Weights of a small image classifier.
Model: 1.55M parameters, 24-pixel images, norm batchnorm, depths [2, 2, 2, 2], widths [48, 64, 96, 160].
Training: soap at rate 0.0017, held-out accuracy 58%.
Data: trained on photos of plants, animals and fungi (iNaturalist), 155796 training examples, 26.1 epochs.
Rows from block 4, named by matrix and row number. Each number is 50 + 10 x the weight over its row's rms, rounded and kept within 0 to 99. All counts start at 0. After the name is the row's rms in percent of the matrix's.
# short0: shortcut pointwise conv, stride 2 (model.blocks.4.short.0.weight, 96x64x1x1), inputs 0-63
short0.0 092:40 43 55 71 44 56 58 50 59 34 41 54 46 43 41 38 61 48 46 30 58 55 60 52 40 56 34 39 51 60 43 63 43 37 57 47 41 42 26 57 76 53 56 61 49 59 52 41 58 39 59 49 61 32 37 58 59 49 50 54 39 60 54 58
short0.1 091:42 52 49 55 43 19 43 41 30 41 52 50 45 49 54 70 51 54 47 65 54 51 46 55 51 47 55 49 73 44 48 32 64 55 59 50 48 34 49 47 48 56 41 39 66 56 34 48 52 59 49 61 51 56 48 49 63 54 48 36 68 68 63 63
short0.2 096:79 63 52 45 68 48 55 47 57 54 30 59 61 36 64 44 45 46 50 63 46 58 51 45 45 44 56 47 43 61 52 70 39 56 68 52 44 38 48 45 46 43 52 61 40 39 29 61 66 55 44 57 66 59 53 41 45 42 60 49 48 40 45 37
short0.3 102:32 60 35 55 56 47 41 54 34 43 50 68 48 51 77 52 47 42 44 46 47 46 59 40 48 50 35 59 40 49 48 60 47 46 56 69 42 49 72 68 40 37 38 62 67 52 59 44 69 40 48 44 50 38 46 53 58 53 56 37 50 52 47 60
short0.4 093:41 47 57 45 54 67 55 41 41 53 45 46 56 87 47 51 57 48 68 49 45 48 51 51 31 49 61 40 45 42 37 53 59 40 57 62 58 56 70 49 52 38 35 39 62 42 42 61 43 42 58 51 47 51 54 51 55 40 57 23 49 58 60 48
short0.5 107:63 59 52 73 30 65 44 52 56 64 46 38 52 55 53 44 55 54 38 47 51 50 39 70 53 52 62 36 85 54 48 53 45 50 63 50 48 43 42 60 58 58 58 53 45 49 45 57 48 46 60 56 37 44 60 56 53 50 42 46 43 56 21 48
short0.6 105:65 48 57 54 49 53 54 32 79 51 39 48 66 45 46 51 45 52 52 64 54 41 50 58 45 42 64 51 56 46 42 50 56 60 54 54 47 44 42 50 39 47 53 47 37 50 50 88 42 67 72 42 53 48 54 42 41 49 45 72 42 53 54 42
short0.7 097:34 56 41 52 51 59 52 38 65 51 51 48 31 47 75 62 44 47 60 43 49 39 50 57 46 41 42 55 45 34 55 65 68 64 36 44 52 51 68 44 50 51 58 44 49 53 70 58 35 65 54 34 35 34 49 50 46 43 50 36 48 39 46 55
short0.8 111:40 56 62 48 63 49 50 49 81 51 61 54 48 47 53 53 60 42 41 56 30 61 53 38 60 52 38 42 46 35 48 57 50 51 53 57 47 54 33 46 69 34 38 50 75 51 81 53 50 49 46 47 52 55 50 49 50 55 59 67 52 48 48 55
short0.9 101:43 51 46 49 50 50 51 61 32 58 70 43 44 39 63 43 65 46 54 45 57 40 72 44 71 54 50 63 63 52 51 45 44 48 54 45 51 55 64 42 39 43 52 44 42 52 36 39 53 45 20 64 64 40 62 56 43 48 55 29 58 52 46 47
short0.10 101:50 62 57 66 52 72 38 48 62 48 53 48 75 63 52 53 41 43 38 47 59 54 51 56 65 56 47 53 46 40 38 55 58 51 59 82 57 48 49 60 52 55 61 45 46 39 55 55 59 70 46 50 57 50 56 56 50 58 48 50 42 37 47 22
short0.11 093:48 59 63 49 50 44 38 67 68 47 46 45 45 47 38 45 59 64 51 37 39 48 24 48 53 55 50 32 32 54 66 55 40 51 42 55 48 41 45 52 48 43 61 61 66 45 41 27 43 45 53 56 60 58 47 49 65 58 49 50 48 33 38 31
short0.12 115:82 48 44 66 41 55 64 61 36 55 48 32 61 56 54 36 49 49 51 40 51 48 51 45 40 49 63 35 55 50 58 47 62 48 55 43 63 47 62 40 47 52 50 32 52 27 53 54 71 51 48 54 46 56 40 58 34 60 66 53 62 47 52 42
short0.13 091:51 32 51 53 60 44 70 55 51 46 60 37 55 55 51 44 64 50 63 39 51 54 51 49 50 50 48 49 46 56 58 43 27 50 62 54 40 49 58 23 66 55 45 50 51 66 27 52 45 50 35 60 55 42 46 52 46 62 67 25 52 62 47 44
short0.14 114:48 53 75 42 43 41 42 73 39 46 43 48 25 44 66 52 43 30 50 50 53 33 47 58 72 37 53 58 53 49 50 54 63 46 51 53 41 44 58 59 57 66 47 54 55 53 51 60 43 46 54 51 35 56 47 39 53 63 54 42 69 48 66 53
short0.15 107:56 57 68 46 59 64 70 47 52 51 72 54 46 39 58 55 39 55 48 57 41 50 59 40 63 41 53 39 53 42 55 42 51 39 59 30 37 41 42 72 50 44 57 60 66 57 48 49 36 48 40 52 42 40 36 49 44 63 57 50 48 75 62 49
short0.16 091:67 59 40 51 55 33 32 68 59 48 46 59 46 42 47 54 48 42 55 50 49 37 47 44 53 44 56 48 39 53 57 60 47 42 45 50 54 43 29 24 42 49 44 48 59 57 30 47 27 56 48 54 47 58 49 31 65 60 56 56 67 63 61 59
short0.17 090:47 54 51 58 41 57 53 68 45 31 65 46 37 51 51 52 56 28 70 50 45 48 49 45 51 54 55 28 53 52 58 40 50 61 43 49 52 48 37 61 71 40 58 52 54 46 58 47 61 57 39 59 24 38 43 45 55 39 38 57 56 52 75 53
short0.18 110:44 50 51 58 45 47 73 29 41 52 37 65 39 37 58 61 61 50 62 53 59 49 59 77 52 31 44 50 56 33 39 56 56 64 42 55 52 48 51 48 32 45 52 58 44 40 48 62 53 36 64 52 66 52 59 61 50 57 54 44 45 52 50 67
short0.19 111:46 55 47 42 44 65 53 53 63 51 53 50 20 59 38 58 41 44 57 39 47 55 58 47 31 49 53 43 39 55 49 45 37 44 59 71 55 39 37 56 34 49 61 65 56 44 36 49 46 37 52 69 28 57 63 50 45 52 54 36 55 53 39 43
short0.20 103:56 41 49 56 58 61 46 33 70 54 81 45 44 37 67 35 52 41 59 49 49 57 51 44 55 70 59 55 60 59 69 51 39 53 40 52 56 46 40 45 35 44 67 62 49 53 42 60 62 59 47 42 56 65 41 50 42 51 50 62 56 44 47 41
short0.21 097:66 53 52 36 61 63 49 47 34 37 41 48 34 63 44 36 47 52 60 52 56 56 50 53 44 44 62 48 64 37 67 34 63 54 52 51 62 52 52 59 55 42 40 44 51 43 41 53 35 63 52 46 59 65 72 57 44 49 66 60 74 41 58 47
short0.22 106:66 56 50 39 39 45 35 50 51 73 68 44 48 46 70 54 41 38 53 49 46 56 52 44 58 69 56 56 58 47 38 68 48 49 58 63 51 46 50 54 45 55 57 59 55 40 59 54 55 63 75 56 60 34 40 51 46 44 59 64 62 49 47 29
short0.23 091:56 55 71 42 61 51 57 68 49 49 50 51 57 34 57 56 47 59 50 50 61 47 56 53 52 50 49 66 49 52 28 54 44 44 44 57 40 35 34 58 34 49 63 32 44 53 19 49 47 53 36 44 61 56 50 48 54 65 45 49 42 71 64 45
short0.24 095:41 58 53 42 45 46 39 75 38 48 65 51 58 47 57 42 50 75 44 34 72 40 59 56 63 68 55 42 56 74 52 54 44 59 50 56 44 52 54 39 53 49 52 65 53 69 38 52 58 51 51 56 54 55 49 46 63 69 55 61 44 47 48 45
short0.25 109:40 41 51 66 63 41 72 45 34 46 37 52 52 60 49 39 68 54 42 35 55 35 78 43 45 49 76 60 52 49 54 42 56 40 45 59 48 65 47 42 55 51 60 52 45 40 45 43 53 60 38 51 64 35 48 51 44 42 57 56 47 37 54 54
short0.26 097:74 77 64 52 64 57 63 55 61 55 59 40 53 44 67 57 56 62 36 54 56 44 43 55 52 60 48 52 41 69 40 46 63 53 50 65 53 51 57 46 56 56 50 42 30 46 56 65 38 57 36 53 42 47 51 34 51 57 50 50 39 57 43 36
short0.27 085:62 48 46 57 48 32 66 55 52 58 66 44 43 49 26 60 76 64 41 45 49 53 36 42 41 61 54 54 55 72 60 48 58 60 45 50 46 51 59 62 59 57 47 63 61 43 40 63 44 54 44 63 49 49 71 37 47 46 38 48 41 53 49 49
short0.28 095:56 43 42 67 32 44 42 45 58 49 50 56 61 67 42 58 64 75 47 47 53 42 54 67 62 48 74 62 40 39 49 39 66 52 51 54 40 55 38 55 40 39 47 44 54 63 36 46 61 64 43 45 61 59 49 46 59 56 60 37 54 58 48 39
short0.29 103:49 44 46 36 36 36 52 47 64 57 65 47 54 50 53 55 67 57 27 63 53 55 63 50 69 57 49 76 48 36 47 48 47 47 53 47 59 52 36 45 58 54 39 39 46 21 62 44 51 48 55 57 42 60 43 49 56 42 68 50 57 50 37 52
short0.30 098:45 34 54 60 34 68 51 36 57 44 54 55 66 47 53 51 48 59 56 60 60 66 48 33 40 51 49 64 50 47 40 39 63 46 35 36 37 38 60 49 58 68 53 58 39 45 64 57 60 43 52 44 45 38 59 64 25 49 45 55 41 52 36 50
short0.31 100:40 33 42 45 39 50 51 39 34 49 38 46 48 29 45 57 34 57 52 43 38 64 46 41 29 47 47 59 57 56 39 65 51 49 39 31 42 47 50 44 46 45 49 67 66 44 24 57 56 66 45 44 65 44 49 54 56 36 44 44 48 44 46 58
short0.32 103:53 64 51 37 45 47 60 46 41 51 58 41 49 56 35 75 50 48 59 52 51 51 49 51 53 51 62 37 51 50 37 78 49 59 48 67 50 51 44 67 40 32 52 48 61 60 61 46 28 56 39 42 61 36 36 51 67 41 33 50 47 54 54 46
short0.33 095:52 53 62 52 46 58 72 42 46 49 31 81 56 53 65 42 58 40 56 39 57 47 52 55 41 51 53 60 57 31 60 63 36 59 38 56 54 45 41 35 58 50 29 41 44 48 59 46 47 61 40 64 46 37 41 62 50 43 54 57 52 43 41 45
short0.34 098:41 42 48 34 47 53 40 24 46 39 54 47 63 55 53 43 49 45 63 56 57 61 63 44 64 50 39 60 54 21 38 51 63 48 58 71 52 42 50 52 54 54 34 48 61 57 38 46 53 50 52 51 39 41 71 58 53 61 50 48 42 59 35 38
short0.35 099:50 49 30 61 53 51 47 82 56 44 63 49 59 52 57 43 46 46 63 45 50 54 27 37 45 51 38 52 49 59 44 31 52 35 51 67 60 58 39 54 73 53 51 53 57 43 54 38 33 59 56 53 47 33 51 49 50 47 63 58 60 53 52 43
short0.36 109:46 61 47 51 41 26 54 44 32 56 34 74 53 37 52 57 27 40 67 51 60 34 43 67 44 50 56 54 56 52 29 54 52 60 53 38 42 49 51 62 49 51 54 40 35 53 54 42 38 57 62 62 56 45 59 61 45 55 58 55 55 45 42 54
short0.37 103:44 45 47 61 50 60 40 57 53 52 61 50 58 66 73 73 64 64 53 56 50 58 51 34 44 48 71 58 52 52 70 57 67 50 42 51 43 48 47 63 57 40 41 40 41 59 58 63 47 46 45 48 51 49 47 35 61 57 36 45 44 37 27 52
short0.38 100:48 63 50 39 56 64 43 60 49 51 32 62 40 39 34 62 44 43 53 60 61 40 56 52 52 38 49 42 53 44 54 51 54 35 41 62 45 48 52 66 49 46 54 59 70 45 43 45 60 39 33 38 46 63 71 62 40 26 49 64 54 59 45 41
short0.39 101:57 47 17 69 44 65 46 60 50 41 57 38 48 48 46 61 50 48 53 43 54 54 47 47 55 33 54 43 54 54 52 73 38 57 42 54 47 49 68 51 51 47 43 63 66 52 62 65 55 45 58 38 51 56 27 66 53 53 47 38 34 45 47 57
short0.40 095:57 38 60 49 62 38 57 38 41 56 47 45 59 45 47 24 40 62 39 39 64 59 59 56 37 58 57 52 56 64 39 50 44 69 60 53 57 50 65 52 40 49 48 37 48 42 32 58 50 59 59 60 47 43 49 48 60 45 31 35 40 71 59 47
short0.41 101:40 52 56 55 42 54 43 26 57 43 45 37 18 46 31 63 56 57 63 46 55 57 49 48 63 50 52 51 49 56 56 55 41 76 50 59 68 62 55 64 46 42 52 51 66 41 56 42 38 61 43 47 59 61 45 61 56 44 62 55 54 52 51 44
short0.42 094:55 58 50 71 51 65 20 43 51 67 35 50 64 57 46 37 36 43 53 47 42 49 67 46 41 52 66 62 53 41 45 57 50 46 45 52 51 44 35 44 46 37 64 42 45 35 53 54 53 57 44 54 41 53 49 45 37 26 38 59 42 60 54 52
short0.43 087:43 51 26 57 40 49 27 62 54 50 54 60 23 65 60 59 49 43 52 46 52 61 45 39 36 52 48 59 39 47 61 51 52 46 50 46 40 49 50 59 57 36 69 54 53 33 39 55 48 59 29 45 54 33 61 43 55 48 40 58 62 54 40 47
short0.44 085:41 50 43 57 36 51 50 73 49 52 62 55 23 64 40 63 57 48 37 55 58 60 37 51 48 56 44 41 35 48 50 33 49 60 54 45 51 56 47 43 57 41 45 54 50 58 56 60 79 56 48 37 47 56 55 58 35 48 44 37 60 28 54 43
short0.45 108:42 52 53 54 68 45 49 71 58 41 60 37 51 34 54 48 47 65 37 62 56 61 53 58 36 42 50 60 46 58 47 31 54 58 53 78 53 41 57 52 55 53 41 54 43 47 42 66 40 49 73 43 53 43 51 39 46 54 38 67 58 65 57 54
short0.46 085:45 54 38 46 48 25 40 60 49 52 38 47 61 68 56 63 50 53 48 50 61 37 48 47 56 43 49 59 40 54 52 50 52 65 41 58 39 60 71 73 56 53 35 33 51 56 61 67 48 48 49 60 42 53 45 48 71 33 58 53 52 53 44 65
short0.47 098:57 37 52 60 44 55 34 50 57 31 45 54 52 48 29 53 61 53 38 41 55 53 68 50 66 43 44 51 48 44 53 34 61 60 48 37 60 45 33 35 32 47 40 61 48 55 69 60 55 48 53 36 54 66 65 57 43 63 49 62 64 40 45 51
short0.48 089:40 50 61 46 42 58 72 49 67 56 53 55 43 32 50 55 46 48 48 50 40 41 57 43 63 60 49 58 40 62 64 50 36 63 51 59 44 55 38 67 47 53 81 43 42 38 38 42 67 31 53 43 48 56 44 58 38 46 64 43 44 50 54 49
short0.49 097:56 58 51 43 68 46 40 70 36 40 65 50 47 59 60 50 36 56 58 45 39 45 50 55 46 52 67 65 54 56 49 55 39 53 44 53 52 44 33 32 44 39 53 62 45 69 64 33 59 55 57 55 48 70 35 52 60 64 42 48 37 56 45 63
short0.50 109:59 41 34 62 58 68 26 52 55 47 42 48 36 57 33 53 37 26 45 45 39 34 53 59 34 53 55 48 40 47 44 72 51 54 67 59 42 52 49 44 55 48 50 50 50 49 58 61 69 43 64 48 63 50 36 63 55 44 46 55 55 52 44 47
short0.51 100:60 49 47 69 47 52 47 29 69 56 58 51 51 61 64 52 57 41 32 52 51 52 40 73 55 47 60 69 42 43 56 43 57 49 62 49 53 43 41 45 37 44 58 34 47 44 48 40 45 42 41 63 48 46 59 37 39 64 73 37 41 45 46 51
short0.52 118:51 63 32 40 47 73 51 54 65 57 44 23 38 64 52 46 62 39 60 47 43 56 43 44 44 54 40 48 55 60 39 24 43 51 48 50 56 44 45 39 46 48 40 32 65 57 53 55 44 65 42 68 44 61 54 50 55 39 54 45 60 54 61 47
short0.53 094:48 45 60 47 59 70 68 49 58 46 41 32 50 51 23 45 57 51 44 52 61 55 46 57 49 57 39 33 44 51 45 58 70 49 50 50 43 51 72 52 61 46 43 54 60 55 39 52 39 55 36 39 64 63 66 53 58 50 50 64 49 41 39 32
short0.54 104:41 59 68 67 71 70 50 58 41 34 46 63 47 48 57 58 52 59 47 42 64 48 57 66 64 37 75 42 57 54 46 50 50 63 54 50 47 49 38 41 49 42 40 48 65 59 60 50 52 47 38 41 59 55 34 50 49 63 50 32 60 56 50 40
short0.55 097:62 30 40 47 47 57 25 61 59 61 24 56 38 60 34 41 52 46 52 47 45 55 47 50 62 36 44 51 46 46 58 37 60 54 43 53 46 26 67 32 43 67 54 48 55 56 48 47 48 57 59 50 63 58 61 51 53 38 47 52 54 59 39 46
short0.56 097:53 37 42 76 55 39 38 48 49 51 46 43 46 72 70 48 54 55 72 43 38 60 49 41 58 46 44 44 52 46 64 50 46 39 48 49 55 47 44 36 58 50 56 51 53 37 56 45 47 72 52 61 56 63 48 42 42 31 37 47 51 42 42 74
short0.57 102:58 41 40 49 41 53 26 45 47 67 38 40 67 63 49 37 56 29 54 50 43 46 71 45 54 52 55 50 42 62 42 69 41 46 54 57 42 55 71 51 43 51 42 48 56 57 50 58 60 31 46 51 36 73 45 56 52 47 50 46 51 56 52 67
short0.58 099:59 41 66 38 56 42 62 35 57 37 46 37 58 61 37 38 49 50 54 39 37 47 58 60 42 52 57 32 56 41 58 52 44 58 49 47 42 47 47 53 66 55 41 45 62 77 41 45 48 44 62 49 60 68 45 59 65 57 53 64 52 62 60 30
short0.59 098:48 53 53 46 45 52 47 50 19 36 59 39 50 64 37 41 44 61 38 53 59 46 61 50 65 47 44 53 50 44 57 42 36 47 60 67 50 56 60 42 79 60 70 43 49 57 72 44 54 47 52 43 49 58 38 63 51 54 44 44 55 53 37 56
short0.60 104:61 59 61 48 47 47 55 45 51 52 48 47 54 33 41 53 47 63 62 58 55 42 39 41 39 38 69 37 48 44 51 57 38 52 35 31 36 60 53 42 60 68 44 86 68 54 58 51 47 52 60 56 50 57 59 61 53 44 56 50 54 40 36 47
short0.61 094:42 50 31 54 56 63 61 54 66 53 58 43 68 58 39 36 42 72 55 43 57 48 50 45 39 52 57 54 44 57 55 73 36 52 50 66 47 54 45 71 37 55 61 38 43 56 47 54 71 51 40 50 55 52 46 47 46 63 48 38 46 39 51 29
short0.62 094:49 50 44 52 55 30 55 66 58 51 53 56 53 63 55 72 44 48 46 61 67 54 43 61 48 42 57 30 36 39 57 58 52 58 42 41 41 63 36 62 50 49 48 48 36 59 67 48 39 42 35 43 37 64 77 54 60 55 54 47 54 58 41 60
short0.63 121:47 39 40 34 51 70 46 52 38 76 54 43 36 40 48 58 54 54 80 47 51 76 47 58 56 32 67 56 35 61 48 43 45 54 56 45 41 51 51 47 59 54 53 53 45 53 42 35 57 58 56 56 67 54 59 52 49 62 49 51 44 52 61 52
short0.64 095:44 57 54 49 37 58 44 30 43 43 27 55 54 47 81 58 57 60 50 42 49 50 49 54 45 61 44 49 69 35 53 52 31 58 47 41 55 56 41 63 61 53 51 42 47 49 57 49 57 42 65 57 55 24 36 58 50 54 53 51 45 54 60 66
short0.65 094:54 48 31 45 54 62 67 72 46 48 45 54 44 58 50 54 56 62 55 55 49 40 47 50 58 43 48 29 37 72 49 46 38 36 45 46 52 38 32 52 49 82 46 44 46 64 54 56 61 39 35 62 57 62 56 46 50 56 54 54 57 39 59 49
short0.66 102:55 60 37 50 54 61 43 37 51 55 48 72 45 51 61 51 38 59 57 39 66 46 37 50 47 41 40 50 37 53 55 65 67 52 45 45 49 53 57 22 47 44 45 49 47 63 59 70 63 47 38 47 34 51 45 35 53 54 43 34 46 61 68 42
short0.67 105:51 43 50 62 53 43 42 53 51 42 76 52 65 60 49 66 27 43 61 34 38 46 40 56 48 53 49 56 47 38 31 47 47 69 59 47 54 58 41 44 47 63 52 53 64 52 71 45 57 55 57 52 43 47 44 53 55 75 49 41 47 38 55 34
short0.68 115:40 51 41 64 81 32 51 39 68 52 50 61 49 36 48 65 28 34 57 40 47 68 61 46 57 54 44 47 44 47 62 44 41 48 52 50 52 58 58 64 37 52 48 64 65 57 52 57 62 51 57 51 64 52 57 62 60 56 48 50 42 41 50 41
short0.69 089:45 49 43 57 49 44 42 56 42 49 58 55 58 48 45 55 61 58 42 56 58 62 40 54 75 51 53 45 53 71 47 41 50 55 38 50 51 37 54 67 69 63 20 60 45 71 40 70 40 50 47 49 50 57 56 57 50 47 64 55 44 42 30 51
short0.70 102:56 49 49 68 50 54 70 65 46 52 69 40 35 59 46 49 64 52 35 41 69 51 56 56 46 38 57 64 41 48 45 60 54 38 58 33 43 53 39 36 37 64 42 51 55 50 54 32 57 46 50 57 61 30 52 64 52 48 65 57 53 43 60 59
short0.71 109:38 51 45 40 54 57 27 63 40 52 47 60 27 38 55 42 39 45 60 50 43 49 56 39 52 48 46 66 50 47 58 45 39 37 39 39 53 47 56 77 38 58 51 55 74 41 55 41 51 49 50 51 59 36 52 55 54 26 49 64 48 43 43 53
short0.72 103:47 61 56 48 55 58 44 59 42 48 47 43 62 51 49 56 55 57 40 35 52 32 70 44 51 52 46 43 60 48 31 54 44 55 69 68 43 44 43 53 58 36 25 60 70 60 62 45 44 45 48 54 46 36 59 67 43 69 63 59 45 58 43 45
short0.73 105:71 58 46 66 36 33 42 40 57 60 75 48 38 43 48 47 54 64 45 34 41 47 64 65 42 56 66 45 47 43 56 57 47 70 59 45 64 47 39 43 32 51 40 49 38 55 55 50 53 44 48 59 62 44 47 61 55 47 45 41 68 49 44 49
short0.74 101:61 50 44 40 49 58 61 47 45 39 42 41 57 39 73 41 50 39 42 49 72 55 39 63 49 36 37 51 59 48 60 58 54 40 41 59 44 42 52 47 50 44 50 53 54 62 19 61 44 53 47 51 55 29 66 49 65 51 57 52 69 50 49 34
short0.75 097:46 35 59 46 49 53 59 51 60 56 50 55 59 45 41 63 51 59 55 47 41 50 40 45 34 52 67 50 45 63 40 55 55 60 31 60 53 35 72 85 59 59 45 51 56 54 43 43 48 41 74 47 52 53 40 54 62 68 48 57 47 52 57 41
short0.76 097:47 56 53 50 47 62 30 36 55 57 59 70 39 50 59 55 84 44 44 43 57 54 54 43 65 49 65 45 40 55 56 48 32 59 48 46 50 62 38 47 50 44 42 41 48 37 59 51 63 45 36 60 48 59 40 47 40 50 59 72 50 49 34 47
short0.77 094:53 58 51 48 43 51 31 47 56 43 39 60 46 66 69 69 52 64 55 57 50 36 57 35 47 63 50 53 47 52 71 62 65 65 36 44 46 41 35 60 57 46 59 35 45 52 55 58 60 36 52 49 61 72 54 51 42 41 51 49 52 62 57 67
short0.78 107:42 57 49 69 60 40 39 64 34 56 43 56 55 43 43 45 46 67 58 45 61 50 56 67 54 48 68 38 63 69 40 35 57 33 41 70 59 52 56 41 51 56 64 46 57 40 61 50 48 56 45 56 46 44 60 50 49 56 42 62 33 54 55 31
short0.79 091:53 49 41 53 45 57 30 54 35 39 67 44 52 66 53 56 45 65 47 44 46 41 54 49 55 42 36 37 38 21 48 38 49 44 56 51 61 56 42 30 54 45 54 34 65 46 54 61 45 50 36 62 41 37 47 36 55 57 47 36 65 55 38 50
short0.80 105:53 49 56 53 57 52 58 43 29 56 44 63 46 72 61 46 44 47 65 41 44 48 29 55 49 57 51 30 57 44 51 44 56 73 43 40 60 58 48 68 52 52 28 48 54 45 40 59 57 53 55 39 52 41 53 56 70 43 41 40 57 40 66 42
short0.81 093:48 55 59 70 51 54 36 43 46 48 21 57 48 52 66 50 49 79 50 47 54 55 39 63 44 50 53 44 44 24 37 59 51 39 63 63 52 48 52 36 53 67 43 43 63 45 51 47 58 43 67 41 55 58 59 48 64 54 57 46 53 48 46 50
short0.82 087:52 42 55 34 41 32 41 44 44 63 41 53 35 50 43 52 61 37 43 50 46 56 61 63 50 64 59 67 56 50 36 58 60 64 57 54 42 44 57 49 52 32 39 49 54 42 24 49 62 50 41 25 58 57 42 39 54 54 64 51 56 65 50 56
short0.83 111:36 50 65 56 50 45 42 38 27 65 54 49 35 50 62 59 34 68 53 52 53 53 54 59 49 55 51 68 59 49 33 55 67 57 58 50 51 72 50 43 58 40 49 58 54 53 56 65 50 44 51 39 58 49 53 51 65 44 64 39 35 60 30 51
short0.84 094:40 44 60 56 33 53 41 40 67 65 49 54 46 39 40 49 58 77 40 44 50 43 47 41 51 45 54 57 65 54 42 42 65 60 65 46 58 54 36 75 37 59 40 50 59 40 67 57 46 41 45 61 52 48 48 58 50 49 60 28 50 46 54 38
short0.85 095:40 41 50 53 28 55 35 43 67 44 58 54 47 49 46 43 57 54 54 58 43 36 40 50 50 48 45 36 43 43 65 51 63 34 45 50 50 50 47 32 51 41 84 43 55 45 46 67 53 49 47 55 48 36 55 49 53 39 48 65 50 78 56 54
short0.86 101:51 38 57 40 47 58 31 58 51 51 45 36 53 46 63 54 52 36 54 59 50 43 70 52 42 48 34 63 63 46 38 44 62 71 51 38 41 44 44 47 61 54 30 38 39 55 40 71 53 34 39 44 55 36 36 49 51 52 63 64 45 56 55 56
short0.87 101:73 53 44 46 49 66 49 46 57 37 69 54 49 45 57 39 45 65 59 52 58 68 54 32 64 39 51 36 67 46 44 55 39 34 48 48 49 48 37 50 40 65 41 54 70 52 56 43 41 45 52 58 42 55 46 75 60 39 53 57 49 58 43 41
short0.88 117:46 53 52 49 52 44 48 48 39 70 61 66 48 48 46 49 25 53 48 56 61 47 56 44 68 52 56 37 47 36 47 59 51 32 61 35 43 59 59 57 76 56 59 43 61 54 48 59 59 54 60 33 58 48 37 42 75 43 46 55 53 53 45 35
short0.89 105:42 49 56 41 62 30 48 27 61 40 48 43 56 34 59 43 36 59 49 34 57 42 54 43 43 46 55 54 45 52 75 69 53 72 53 52 55 55 67 45 41 62 51 38 56 45 62 61 65 64 44 44 46 43 45 48 51 57 48 62 38 41 61 49
short0.90 096:47 43 43 40 54 45 44 50 38 54 58 55 44 59 40 65 56 46 43 60 48 50 31 61 47 56 58 58 57 46 36 59 64 55 38 44 35 34 56 65 56 50 28 64 59 63 50 55 33 61 39 57 51 55 46 23 54 73 40 43 46 45 49 46
short0.91 098:53 61 35 46 60 60 55 58 44 48 38 51 47 53 37 75 64 46 55 42 50 63 50 53 62 51 42 52 47 30 46 55 46 52 36 63 52 65 41 69 51 65 53 37 39 62 68 45 49 46 47 36 47 56 72 70 58 42 52 45 56 47 61 46
short0.92 099:65 48 47 60 43 36 30 61 53 41 62 51 34 73 29 52 46 44 55 51 59 60 50 46 33 69 57 53 51 34 41 43 65 64 55 53 53 62 53 47 51 40 55 55 62 53 45 50 51 49 57 39 53 49 55 66 50 63 42 52 39 71 58 61
short0.93 107:59 41 43 48 51 48 38 61 36 48 54 38 44 43 34 38 65 49 51 47 47 52 46 61 44 51 44 54 50 57 31 53 46 61 50 43 65 50 48 22 56 56 44 65 59 51 47 55 46 71 46 33 70 27 46 39 44 64 48 55 56 39 33 46
short0.94 086:55 51 40 45 56 40 45 48 55 39 35 44 66 50 61 60 50 50 46 54 44 42 67 49 38 46 50 54 47 37 46 40 59 34 53 56 59 42 49 47 47 47 44 40 77 39 35 54 61 55 42 52 41 49 47 19 61 47 46 34 54 72 42 35
short0.95 100:68 57 39 52 38 47 50 38 59 50 63 48 26 72 45 47 51 52 52 57 55 40 53 49 54 52 49 21 45 54 61 49 36 48 56 51 48 66 68 64 66 58 49 44 54 46 34 77 49 41 45 54 56 54 49 39 61 51 57 57 51 54 59 41